Rows from block 5 of the encoder of a small masked image model, named by matrix and row number. Rows with one number within an expert belong to one neuron, the router's apart. Each number is 128 + 24 x the weight over its row's rms, rounded and kept within 0 to 255. All counts start at 0. Numbers have three digits each.
Before each expert's rows are labels from the 100 images, of 14848, where the router gives the expert most weight on average: "peak at" is the part of the image that holds the peak. Only what is clearly more common there than usual is listed. The data: capsule endoscopy frames (Kvasir-Capsule). In brackets: how many of the 100, against the usual share in percent.
# router: router (encoder.blocks.5.mlp.router.weight, 4x192), inputs 156-191
# up: expert up (encoder.blocks.5.mlp.up, 4x48x192), inputs 156-191
# down: expert down (encoder.blocks.5.mlp.down, 4x192x48, transposed), outputs 156-191

# expert 3
peak at: top right (75 vs 14.1)
router.3:121063152127145148139131159130115127115120181116128211135081128119107152079137115159102124123097119158097100
up.0:098138093144121128159153136129118113128156155154115085133132116140090109177148123175143178131109136061109152
down.0:111106125149133142168152135126161156125126182134141134128150091167125109119091153137130114119072126147149123
up.1:157085115129115140138095136123118128134118147124110133110146126131120147105146109154086173150146087164164097
down.1:111090140076105152154150150044122175141161088148137124146125142069129120167125139114124143111108118133125116
up.2:138141127123109105134119141100119124118136077127111072104161125142114151137174077120128155171120134112110162
down.2:118153093142121145138165091139106136113166109116129148137106073108145133131111125157144142144125123124116101
up.3:139164086146120102136086114117126124163108137126095103139176112145111091175124088134179156131136168096118176
down.3:112134167101089142142173148117134097167107163125134158117158112176141128173106154104152117121093172133120132
up.4:133098141103137104143121138132116129143103135107153140160131110151114131138153137128134149111125107063111161
down.4:130126095112100080141126127082138129110142107122132149126141129165144165123099166105112116081130177129123108
up.5:109111117166141125153128151108109154147164134118114129180129124100124101141170086160159160140115118091144168
down.5:118100133135107125093150107001151106136070149124092128126123094053148117154095180111088137093093147115155147
up.6:172141134159144089087140146163113123096092132103093139101134131109135130159124156131131141136145129128143118
down.6:099112171128141126149118128151123151124109159123144148142117135102116108145105166111147153146105118174079112
up.7:132082068086079135107098118140126138119109130137136107155176119128108129097123136148122142123125149120156150
down.7:121142104162090110084109128068158143131088114146103135178138144049138099102123173147198118116120118139105095
up.8:159144112133158126141124122158169159117125152114167152173125158152122128131112126129128130133151110139153101
down.8:097095127124119152094121122138111120146114078128129070116140133154157104119132141133100082149107136163109114
up.9:157089116116105116144121121092101164130140124137127168131157111086129130090136111173116152121130140116125114
down.9:142092147128110142126116146003154161152085115135121152136128126000142117128147110143125124130127131130128167
up.10:189116110138092117148088135171118174182113104158144142170125154126102139127125103154106134107154096142157108
down.10:109100118111136144140122106077158144129079147132153151118123123045147102114139145072133092121144129141102115
up.11:145108150133131163161118113127142165137138100123148159157113159133131103139144114150138141155094089128120106
down.11:102117088143114100114139110029125168141112116143142123121110123099159108170061160120102131158112121150125139
up.12:118136122096122120144092170155133139125151118110165121159125146126132127140147104177106142100106163125119157
down.12:132151073164110107086112130078140112117163123123112085076106096087122119126086163109119107128153139139154140
up.13:156141121143122081121161099153103143110150132138133112121134140141145176116121143121122149123160100153165123
down.13:126135104106141141105133079131144108145116082122135124103120163113147143101121107112138071174066138135122119
up.14:135176119129132109130102130144125102119146135109162140091111114164148151118125142168115106151125104168183090
down.14:175135141109109144072154076147137049114158107128135146155182130173094135136143164118108172106152141155156129
up.15:128158129202140122144115112177122117111130149098109150122135155118143092161138157130163137099116106125120121
down.15:088078143108152143091098117103139091111118155138141070129101093115107135141115166092133145129081153141100119
up.16:159169139128100117145132130156140186105134118108153145135139123145093098140143136170094111124151135111114123
down.16:126110172159145093104100114142120164129103148128098134149107169211091099150133171139115162083150153134084154
up.17:119151043149102126108098155125113145144134098136145091144153147156147170113124181105104137129161151100142117
down.17:113094131144131139154146136163121135156156113156143137110125135156102103112116066105114118158090107124089138
up.18:157131085152116120143123122182129146132167114120156130137177078179139172128120128151158176131088129124120116
down.18:095169117151123139115074144204136107128109122116119130109152137198154133092141139128160104139134139097097123
up.19:123107124128114105166121159115095143136120105116075135107143125111130157091147128167106152098113158105117136
down.19:121111122124136124122134135000140129136115111135119147142149108011120128130113153095123105133147132104160117
up.20:159055174119125130146097133139150152127131089161155171113096094135125152117102138197140105147129109163145101
down.20:117157096102122115089174111092113117124126066153101106101173146140121143123159112106118156088125113162153131
up.21:145136139129113080122128092157080131149118127141138115102129103141120125120157084095166147127140126130114159
down.21:087141136107154138115114115176118080134127145115118104094105122130140168121106121098096129160108115118112102
up.22:129117084098098169142137144167108150138085118136130147134186140167098133141135121205109116146100141120113109
down.22:098138152135135128123123140208120123095145123144126139111155122203155103135153126125091143108140119099105165
up.23:177146122151103113095121135153103144138131105146146120124145098134085131105130122124141101129123086144174143
down.23:114163113127167130079127134139124124121107119140153106099109173153148124114112113115141059107121112100122128
up.24:135155122133123139153202136124117116152168106131146062142139129121120141143156098128109111116147139119137162
down.24:178141127154115145153117109123089112119110168115100141156166134127116118145133108099120142133163136144144130
up.25:147112166119134109129085114156061136123155115159109148091092128115147157142134169175164091142131117108171117
down.25:121155164165113133091153115118135166141114104127170131133149133162143170079132097107124126112141130138152121
up.26:142098086105097139150119104110163170117128112108166140156188098117153115115147141150129185122111154120141087
down.26:105126147149111118125111138021152145127101122141117151157114156060179149142142124154165132138165146117146104
up.27:104155135201148120171140110134103122161169118126101111123124138130133149151168122110158131094106145105131163
down.27:109119120126132109077131081164183123135111157150111141132167132190108124112109184110139113093106169095133129
up.28:107108128169130110132119149156141167168124128127115089165118127129147126180186124105145139130144101096081137
down.28:159081104108135132112126102145153101133147092095183129101114130148149130096102167140140098129115139137108121
up.29:124119077148079137128107128126088147118138100114142110152200085157107138112146150105099162116153136141125146
down.29:092122127136109140128123094222160135157128131123090147107112131199155133125095134086141093126133073150067123
up.30:133132119116119144177134119124154149114155082109185089164141149143127142132104132102108145138096129117134114
down.30:117106091178089128107106100085107142104141157109116105174150123118156107140147133116108090142135159124077130
up.31:130127157093142137158092113145168169070102120076151144151104127150136096154125100133134119165121096158111152
down.31:109143131076133103115145113115118149109151109106130123116128158121148106142103192126104163135093116207158085
up.32:152145118164115134165179142122135105164122158148125115149135118119112151128148124063133122110187111131139129
down.32:142157097119098160134139130093117137147156126131136145147159109121105159175145114105129147151152143128162113
up.33:102131123143117101103101111149099105114113120136133141077088132125147096133126132173169104176132144103119098
down.33:130156152126190142098129141077112107093116151123117126158138151128118195100168091113076174085148112102118162
up.34:125068133133149153150146096172140164153108125128138133162125144137131074106127082132099148127094087115100164
down.34:090129082094117118148125142110150150146162133154184085112127111169151151155134142102140135125110140148104121
up.35:121145109145100161181123103159146173135136112112130119145142137131120087147140116135123142095096134087090156
down.35:087115143148122137142117105064107137093148132147135131121135120125079127109116103119090145159088159129138123
up.36:136132134141133093139137133121125114138118139141117152107138123088081167120150134106118122110149129093135088
down.36:151122150132121143104118120000103160128098119128111186145173112020154111112124113140133137117113148128131135
up.37:111136128114120101156104111141085137135102135110151107149117119091130074155180128150134083119134168115112162
down.37:084161153118123102165117172098114116115179138125122120102102101113067116110135120077118120132172105134098127

# expert 2
peak at: centre (31 vs 6.2)
router.2:160117124117119106149112108105135132188111111234153115154133087138102136183150112114160153123136089132145119
up.0:142101153124163116126132148148145148128121140142141146171079137118129141167131133115174104160102115123120122
down.0:137146163117132114085121116128201126090161160143146165116123102136132127133078107118146136120126154120121079
up.1:114134141137114104124165125139117130087097138096114132112098092140114094085122120133115148085110127139121149
down.1:152126072160138117150151129143109137119166113108111130147186099121116136110145160159115122133131160130175120
up.2:125099145169103104151093115136102110134154074126142158097154131151101126093109111161124105127185151115110131
down.2:123074124125141162134073127122154097138108126118123144106105115122123112130088145058115112125139141192103111
up.3:136136146152153115109125106143103178174107141137117155151131148121103122113147105150108121129098111102122073
down.3:097142120124115177117119115142124135125132149082146145145128112128142149173115142102121140136065136099106164
up.4:124101097129121146129114094137122141164163122130147115148123145158098143093135109135102126094143127084169121
down.4:096084141155182157108118098134125103122104153122108146158105126124111127158134106097101083135148139163110138
up.5:129105135169145102153133103111132113097150100114171105169101124130174089107122115117149148146129125154147091
down.5:124140117144117088123132131057125141117150157128097129102126111144092107154127133142146137121138134096154117
up.6:161147170090168107149106090127146117042113151082132147117115100147182140125122134113143154119132101149104088
down.6:134132085101090135129123110097111137096163140124122128182139123100094084149139149127137109107160137122118134
up.7:167143128140159119080113190129118165128171133141121131156127103158135165177159134128169152121119111086125144
down.7:155124118133165143155121150107150144111155134144104130113125114089154151139130173103100155104151105138114142
up.8:119118117132133091122116145124108138088083138069112134136162119134163105147139142139155142112102163122085136
down.8:115140145150149056115114149171083133148113120139099162171146137096147123116158123134122152138104148122093116
up.9:147148117140143116126116176128145150109119115109162141117097126150125110143194072141107139123131075134144119
down.9:095135167079155141089142146117157144150093135112128118097134142120120118122162155131124164071099129154087148
up.10:141109118125103149108125133121093140134111147115099125111165167123110170133098113151084136188099131112115139
down.10:164133107154116129133105126106127118166102132112128138111110138145131165172108138142101093126144145106099193
up.11:115140107157172105116150086143107107121148128106127129139118134108165121056148101107155125072134106150132123
down.11:127118101123127149127147157112179162159126162118117137127126090132079152189113162106119104129099115138132134
up.12:113105121172148154158166074128101129124149123141155133166083156165131128121138120104143136118149112163137157
down.12:122149129148131152100153142138160105105146143147155152103125128126106125156140165146112153132127120122128156
up.13:151126150118144106076102131136114141128139166121125127119124137144143174122100122097124132114117108164134138
down.13:131134119139142139132118127105104147115151082133137139154127132141139126149162104124165133114123107106078107
up.14:151145123160133133169136083143110146094146152150123152142160118128137117158170133138135157104117091110146087
down.14:092173088102130132114136127124152125128158139120112133120159094095105153113104113127133109095149100156122153
up.15:126097168121106136136113135136121116126091119112088139122181073108128119152157114128153126147107116102072202
down.15:150075075082110108121128100176124127138150125117112120124173108118121157115142137139124130068151102167116143
up.16:126107134118179105126114129127144141125082102097132104097122158186115130137126114126123117116119153096135140
down.16:157095157106108167128145074102079111131130125142169106163154130131102135129170118131163151154091128118124151
up.17:161115102153123112108143116135158096127156083115132109123140097126154165134165152147121122150131125106173117
down.17:089121161140127136157130131142119126116093117122075112103125148093162127159124067123141148109129121108095130
up.18:129083089121113162187133119136128133119171095128158119119137101147141134149140119105119148095175131133096131
down.18:138119103153128152108153064114156122136101189132121166149126136113114122131126146077059110117136185140151105
up.19:138105107154098093150158158099098130132123143138102125137119166131097121160144136131133122149134162103149183
down.19:136095146145147150158177136146129129117116156109127123106128130142182127127119142110123073099083140207098129
up.20:193089128143145087102163114140134105128102113119128134108112125091127172142137134107150106102177096100166150
down.20:081114102155064124141163094140120152123149147103163082148186112169123147124133137118156157165091144110081148
up.21:136131106135139159107141139140128119098145133123151099076088137136111135144125154125144098110134118132156171
down.21:131144157138079153119114148116140160141122145139113097145136126116120152152087092126148122136152152119079152
up.22:133107132150156121149128118142149134078097104000161135128149132119138078132118132124095157110141144113153148
down.22:151128158115148123099104176132150121117126132087119134120128137112162133129149113141123118134118132155135138
up.23:156140132146157145148176109159122111100132131144166163201090139148174134105148119143100154121126094149177159
down.23:131138096135113090099105189126152125110156104152140145133171104144142101132127125110120162107169155135118139
up.24:139095140129127091074103123143137138184116085134137112152143136155122144186168126117124139131084134126114117
down.24:146131112151155125113154108152113122114135100136110085122155106139124135118114118112133144145158134121116119
up.25:149120115171151083142143099140106108108099105107177125156121097126127055125134126108126172115154131117165112
down.25:104142120157106124106158147145119122114122146087143159088111172127153173148163133165083124169106087110159149
up.26:109088099143136097132095137131125139090094135095098136102128130151117095139138160102144121159137150090142167
down.26:155155093145103161117144108153089151138101104106152120141132135112131117177107128168177133145109138153156182
up.27:181113153156124119138122109143129136158147127155167135140105161148127093126150136111128086119160144106139143
down.27:123147136140127125086120075103191101122149196135128091119108152150102111165106148138110140149138148108116140
up.28:126087153122123144141126128110118139121140114121161141173099140137134145103140108152098157111124141102137147
down.28:150097142095166108094165148145154116118130154108125165071147105099113110149129148127157119103150140136123107
up.29:103135125143145110152154100135141104115126117089158136160086131133146067105116132116141157158142153142132094
down.29:151157110137137143110126160116101120140103148118115157123115156102141137138107149164113119124134116103158128
up.30:157090115153141159104142099164125108154125110145141128109112151150125126123146099125125139116147087109164133
down.30:142171109156089115084126139125084138109168170119126112114144144147103156131137148127117151164107135168163115
up.31:145128089096089143079113176109131178143140088139144107121165107149121161179184113151114137137142121107100202
down.31:095108161067147186110154133112132152122112134130122114156145110152165189118128125141154123129120136162109064
up.32:144104145132143104127100094117125127115105094124119112089146138123130151160164155137125126099097136076111136
down.32:119111131118099145131149121109103155120163103130128124166153147118081106120116134183125120122126153134097132
up.33:109149162123158117194136113115119123120126135118118134118123156125107128185130139086116126104105146154103092
down.33:125118150114112142110165105072108105117148143109149130116136104155146151136093146195160121130121141150120138
up.34:115154174115137133118099110133181125082103176118097179103147143152130083108106139146133122154123101129132136
down.34:120087105082080111153083174149125151106142111155133152185133116123169089128133157100137115118122150143115097
up.35:150123153122133129125127076116117133127106117149099122137135173117111123156168204098159109132136119108138137
down.35:114161116147091157135175122092139151133126131120100137132164132142100116167076133140137171146131111099129137
up.36:143124120162181138148129076141157144080124136054180133159137128132144053128108105119137189095165111157131095
down.36:114139126122129117078111190133182157118099164122096170089122122135128155150121166132121074160113113105139152
up.37:142107162114110120185087121127123174158117106146116149135121102129155106163144128120128113143121131124120088
down.37:076143083088124140101198136134131128113151153126101153131132111149112128109114146126157165064125110137126145

# expert 1
peak at: bottom right (35 vs 14.1)
router.1:108163094141086144110094103135138104103148131098120095125115154113148113136126155151141086101163135089132148
up.0:142110133128109154116102098149118163125161104115125112155124131098140101165149124165171120131153139098116126
down.0:138156163151130142099102114071108127129120154130140101146104141067138149137128113153143133130113068125121137
up.1:169080177153130103112095111133103145189115130159171114189103147096111114134151136153145102155171117143198105
down.1:129156099131082170118104081104104093138136103135117116115145101070151140115107118144139107155140155104114102
up.2:110129140134107101141119094172153174133117121101166138148103133126155110119129115129125143108141126091101144
down.2:136175143087144145131144145142142114120124149133110122115114101137126124124113110128150160086076174136161173
up.3:151098131161118134131138103139069121125089086116134115110162097110142097124121126134123122136142147150123111
down.3:149096100131152141068155102098146107149119160114091114066164146115159097101151093108092119096135123140111095
up.4:175141137136110136120112142121121144108097128155120159127100103172113134095119154100139103131122135169191109
down.4:086172148084123152136126152090177100135173119111144144167094092131122133143102148105101084129102124128154116
up.5:168142100117135139168145113152146115116132092122127132114136102138142102160157126173142158143081097131144153
down.5:147128149133137164096092118125164119137103151110115081157094116114128111169107073097071147100126108166127160
up.6:111089121194118116145146122151138132087150151126120137122120102127141146132140135122152109148066090119113132
down.6:114135135182104140107128107121152138152117120139150094116126100095095133130139116140096166128128106146123134
up.7:122129105131145121141124121112154112141144149139139125141166147159155120120111142114168120153142139095130138
down.7:087142093080155177171120094088120088124156124137117144164171131132098102117123120125159133117116128132115147
up.8:144125164121152128119099099158138135105066166119122195111098123121149080123132121141095141125127113149145124
down.8:164113160151131167127135156103141109123157154144127163128153111151090160109164119108082156142115098146147139
up.9:075084180149157119146148102129168113147110149175181144180103146114120107130129127124122089131121135125110141
down.9:160134090154110189128125096096151116098170141140108116146142125140099139147147102085147118149148105115119100
up.10:181102111140112144130132117145152096106112125135144188160101151114134133095131123146104122135150132164161101
down.10:116110095112168152153145135114162093108150128123130159122102105136133154167139117062118111114144124156140078
up.11:199111151100153109112097146149147100111162078083119104140130165132171133141159113152125116129171101159133153
down.11:129150113124146144115116121118135105126142166091117107126140122160100160153103082127124129087143122137135139
up.12:124096135135102133128165061108123155166128105167114141099107028133125117149111102129135134103112131111091124
down.12:147101178124136127075122185089113151174133136150082131103118113148152144122138122155150123216098130169195071
up.13:124105090177121142165133129126173158126155175120165139138161102127096107109110136094156113136114161116117074
down.13:073162130143168155089122121114129098121101156142128082109165145086182124118113118114161161130166109136116124
up.14:163120133120101133113135135140143152080111119097127139134143075153130129121129141130117128170103110133122148
down.14:122156139137113130129130136123149125129168140098149119110128114159154157085117130091139134138129146154123110
up.15:132116100116102166146125164131167112115109131111110153083129141160127147149156131161126108117102134113145144
down.15:088166119080143166089155166108094127114155163119145124154140131129133115098149121111106117128115142161178112
up.16:103132136140123099150155133167115140140102160125171181164096133106135096128126146166130101099112161105110117
down.16:087157086104124151167170137149106134100112177115094169103122121133104117143106105114128131082147153086083123
up.17:119113104126129140125116127141062139123129140130096111107185157119128119118155151126146124143126146118094171
down.17:090130116128142131120125149104096122116123126122114116087154141092087129068112108169094136113127149174125117
up.18:103123074101094160120136164131128106122146132113154099147088109142138132109119051142085139134172131162172128
down.18:152148115130131111167197125097120125166144151104098141193135154092114114111085097159133113117130122158126116
up.19:140142134122137094125139150133104152117101119109106159107149095115151138171177151127166104126093168079146174
down.19:103153153110154150091146186122134103131153150108117140085158144144164126069129108096120137168095104174146090
up.20:139133141145123116134127116130110136131142121127159121114138075162092112144125132137137123164129145106148105
down.20:122173127126159136087117136105122145138172148121112098132137124133148077112098097079137134094138140160121098
up.21:128147133123100146145128121168141163130142075097144134125123109118151120137149124149125143099127125077125164
down.21:095150161098128081168174150134116113148115161146135118108122146138139108101132126130098143088113130187167171
up.22:119076123137117110121121145116111102186113154216101125139105113097142121149105128133141088134093160116164120
down.22:130146129123143136120122093109126176140138149126121094116164136093103137103133115141188178116173077139133111
up.23:139104140201155114129133089175141152122116089071116121135129097119108139169148128124158143140129069134100099
down.23:124141125182094131082142103127160133167138168094124128148148160089132086114125116137086157112144151134160186
up.24:151102139164116102095113161157140134111106097111123143093149082109111162123132162157138109146086089130091164
down.24:129104134107134115094134141083130137128162167116122081102123139146128146064156130127122158145143105181109138
up.25:107067175118145117162132172136132109162117139169148127155128154120090123124145127124124107128072135138116145
down.25:127140117128106136097095125133146112102143176141121127143169140098110127111129071147128118137160131131087087
up.26:133103138143143144107145097115158166192121157202118113154123135112139146109113132123167104161138148147099114
down.26:118165154129102155145088148096117111155144137114085120118108129106112159133134144175137125162122135137153100
up.27:119093117194098115098105123132079117111153148136144126167119107119091128105143118178106119143105093090108113
down.27:098151159160120116117124111122147149149084175136127090088152137106124115152127115084155152098100142097110170
up.28:115098170121159077118103104114116123142097150160100134143117121142123126153150105117151126113117167132100128
down.28:113134078129138165134129143118136117100123133150121101167168137124116135133110124119136132132146165147130137
up.29:129152134133088104095129145131128107106157072083165116111105128118158154120132118154125105116156142122142112
down.29:127157101098134103165186122078129108134160150090089107100121199151130168120112087147122142125131137109132121
up.30:106143085134134130145157144114143113198084076176134120078134066124132128135168144166128125125073095094101162
down.30:119109126098118119093141121139155137152085111143146138126131149116090112110094144148112144097204131112153141
up.31:122132108168170107142180130140148095119143136115128157131130134119123103126112133149184088127128135108115102
down.31:133098115122127105151182088096080128120147116133131128131168145168118163120121121091126123127149124094143136
up.32:181131133115149130145137127141153149123127119127147180127166130128148108160118116120151117171099109150125111
down.32:136123070135139108162114114175132111143084122135167144112131118108162105126132116126127171125168136165082109
up.33:131063121092127097104107170144159165141119094124178109147088107150144100116167083173086119109151090140135167
down.33:170115155138153132115141118117125132123165138106107096122147145081126111136078077091137140095115097101126085
up.34:150158160159088097130095122149109130128120097112158107130140088146126096143158148145127149108098130110102158
down.34:124156134121124110161148123136102104122102141147140122145159135131097120122106133090112177127124133168162142
up.35:135119073134126118147094116125112155113130093108108075107174153148142137109162157099122137135072133081096172
down.35:077145157106178129120191110093115105147115160114109097119154113126147144127112114114121127121117128165138143
up.36:167116145114148124121091179131159139100101124099119158116121122121143163159128161128125139161101078151152158
down.36:124162109134164162087107117108171117111170152126087115119147118150119146138150098130150158145099102153144079
up.37:111077170109090098138157088127151139132117134145121148167096102086133098099134126125140076126186118151089069
down.37:133124144132160133097118094125104115143102088150165143130129112117141134137136122114160119166139126105113130

# expert 0
peak at: bottom left (94 vs 14.1)
router.0:100165124119152140097172123129118127121127113120100144110152153172131121125132128121114142155130148101095146
up.0:137137140142110125112123161168100195177155108141152131125085125151132130154156113153136131108102118107164157
down.0:112157140108112161106145143182122187121141117115118113115117122202126149137132110164133097136116140061151133
up.1:147119130147139129176105122138131137113132094107154142135152140148155087156101137131133130196117144146119096
down.1:108107143110129104130064126147098125131156137148147130110107135131143124114124137099157149089145134165118097
up.2:133079155132137110114121154167150147127107111116111176154129142117176098129135114133126145140085115131151124
down.2:121075163109127152069102128161123150145107125155140131142089169141121096160105139098143124103121149153095115
up.3:125153085135104132136111119106127158144132142108166111132154127160123115108172112119144109175125133094132127
down.3:144126121147124096112133159112113104144112123118107144119111143123131160133125114108151103051144163105138119
up.4:137108142117130155129132121160147143154090142132118160172136088100123131116111115144107092163110120156185109
down.4:116165095104102093108135161142123158139102145127106077124161148115118116113131145122123174122107144100065138
up.5:109098134112139150158177123156112150133138112117146099155111135135157116139109108144114138123159156153133176
down.5:125100162136139134114116140194114168146133087125133157087112149154133132118093099105124098133142134150116137
up.6:131134070158115115132157139130133123144143062127163130161142117160124160144110116148126088107167172129119137
down.6:104192154106124116096145135116126118153125123156134167123100101155159172128096158130148143111129098108137149
up.7:169140127104109106084152181098113125138089102113146137134155109110099144122165132152130097167130101106110135
down.7:148110155155105121154156119130118154138104113152160126146143133146137123089148088125114117133123117124158150
up.8:139085131113161127171138111148136112133139089132138177098108077109137079144153115121106112150161120155141168
down.8:137110161116121123103116137114135164127103116114114188120077147119131137145103163103106140123117112137148054
up.9:140108139124109118126134175182129178160149084144151129126094125167127146114156130150106107105120134083141174
down.9:148155132139124138124118143193149198136102108097138106145158118206121130119114136101104116146123132106127126
up.10:103098061187094162150157129130107110174127133158116107145144135103147137164099126139140122150150142088136128
down.10:127111150162109113109097160111188107132129136138147119125115124130102129118096140158109119075118085181093120
up.11:075134112114145154123134129168125148150152076122155136119073160148141121176135142181114097129157110103099175
down.11:134156132129125136142119131159132151120139171123110123103139126179117109135118119106117120154123137123112139
up.12:140053163121162117147080143165135159116089126105096150189113140077167118132126087151104200147092087131129155
down.12:143123146121141102095117119131113179136112122143137109153079168125125112141123162121150154113134166128096084
up.13:112100102166112113104125123123121118175113113153175114116070105139121119140147117180137136153142123131126147
down.13:087104125087148166110111120102108132139138134104104180146148158130137170150128141103121106090114106137046129
up.14:109130104117112102121134193141120119096101127106128120130076127138165149185138117110084116095152119109117202
down.14:133164139108134121078148111120122108114182120108153139128139143130111154116123129144127180153120108158118085
up.15:107126154137105110150114154136104110187113128157150151133110104102095145139171104112136100138114147152129132
down.15:148138147117141118123159083086072089119153142111151105126157170159120154150123148098103125113123146157132108
up.16:115082126147125143142158136156111117161109133147146151111145128097139134124138127134113113157126112148104101
down.16:167091117130124149135141133114137123142172140108111089101157130132129104101150150094108165104140112194108097
up.17:107130091134118134117133130112162125127078149146144135136147117180119137119131100151078165171138126130151125
down.17:118113128141085111109119133122096130084108137142103142135135128126159128158143176134112115121111116135071106
up.18:132136082088144132124099099155174137135133081137167145153128160152131127153139104102127133123151154119123132
down.18:101164121105137106129169128146094066124134113144103145108096122099152140187098165137103104099165107154152152
up.19:140111112129094083142096157139116164123105158100148156165129128103134126137133117143108105101141139133177138
down.19:157115176173138171121109141147101159139147123173158145133118109114110139154114153121099109164105098153148122
up.20:163110136112129136116124091190145170143107126115088193140119121115145081192143125136137118127129122146128114
down.20:129144134125119125103165099209153163109097114161112103137127133134131096126159113103127116149136132080148156
up.21:118128156108110154130131087177138131133115109136124174136130128106101106129145142121143088199126106099110108
down.21:113144095154146118125140114130148148159126100157137089101118107156135086133120125148117108137123124087120182
up.22:117125126116118134116130127162122179152139077126149141115096136167152130169140146159149123116136103094133126
down.22:136136142143124137116129134180149195110132138133129155119125100199138099130119108135123136118133121066110152
up.23:115154111124151126121133106158171144134130101125153149147143131133136165112123131116121121115137146099152096
down.23:090131123093129111127145137135122073114126153135112193078109106146139176165077141143119106102141139115146139
up.24:131070138123146131137118161133124148126104105148129195134077138111155104119147125164116121157120093165143090
down.24:131108152164146152117088137148092127136125145143121098121102139101105089118116180068162214134164152155100116
up.25:111148141165141110085144133162123149148140107119143134105045141130136112174159120158162126114146116055144156
down.25:114139151120166143121112157172140204132133093112123160136105124176128138109101114116141084161142125087142146
up.26:157069150121135125132125152137160167119113135114097149162132102129139063127114103143097155154112083139135172
down.26:130089144152115131098107108104119182137119148149120111144130142142124159148118137119128157085162164105105112
up.27:134148188139118080169136115122115154101131147111124164110099121091153093136148094172158123124088113131133154
down.27:141109110092126152095150101133146085126115127132136103124172155098161153145162109128108129148079128130099102
up.28:127139106160116143147143131132160149145119128183165124131128083111107084141131125096147104198134126149103103
down.28:174122123080158120102132094114141093136131148118125106118123103149138093155131092092134139147127121120112156
up.29:134127084150103151130140148115146153118144181125134111168135086171108147125109130127126121125159165152141109
down.29:110137117129160142131131139088120109147106158121134080128100141094163152123138114123142133092173083144065147
up.30:114080159096122126160132127141134170123105108122153143124087127122138088129137068150095120119139132162114144
down.30:116136121120120138170084137090062121142129131133128109120119121106141172174114172130092163125083155150112099
up.31:121136141093141122139122120123130127110131128142157116146114154112092104121142128130122140114105103134159105
down.31:139115088150130133067106100105084141115117124132123104154129146114130125077138113120176125187113115141141112
up.32:126164114140119099141138098161152123123126144117147170151162124135144116176117158158182097153142142131132093
down.32:126153123115105146143124088161152133123122164149144107111151093130116078128102124137169126129167117141115161
up.33:111093141179117125130123129165110113110110144098123151118075178110169138122120136158104130120156106128078128
down.33:127140128095117139121099106148134126110202144118160087132147137152122130138137128136152170136136080110145150
up.34:126123109174127144128125157170152167161156109130177126122139122128127129103143109136157102152150088057155129
down.34:149177121120130136125140123133083118155115155110079143109110128178120177165098112089132067057095139100183125
up.35:125155135105135134136139111178127163137121088127135150139121127131110085142145132139148094179137104116107136
down.35:136153125123123119113127130173132170121127134130119139149149127185120110115120125115122103157126121072116169
up.36:143133102150139113148119107146116086140129078123117112080122142109130166171137109120134107118177092100126118
down.36:123135125122131143111068125078109124154173103105163141109106159109145092164114092125111180175157092151127099
up.37:137088176140126130114106158166153125164073182178121156109113112110116116111105111152108108105099066119157146
down.37:123118123145150110102146088127087129135129158114111116174140128086102119132146128129149059097171145132114125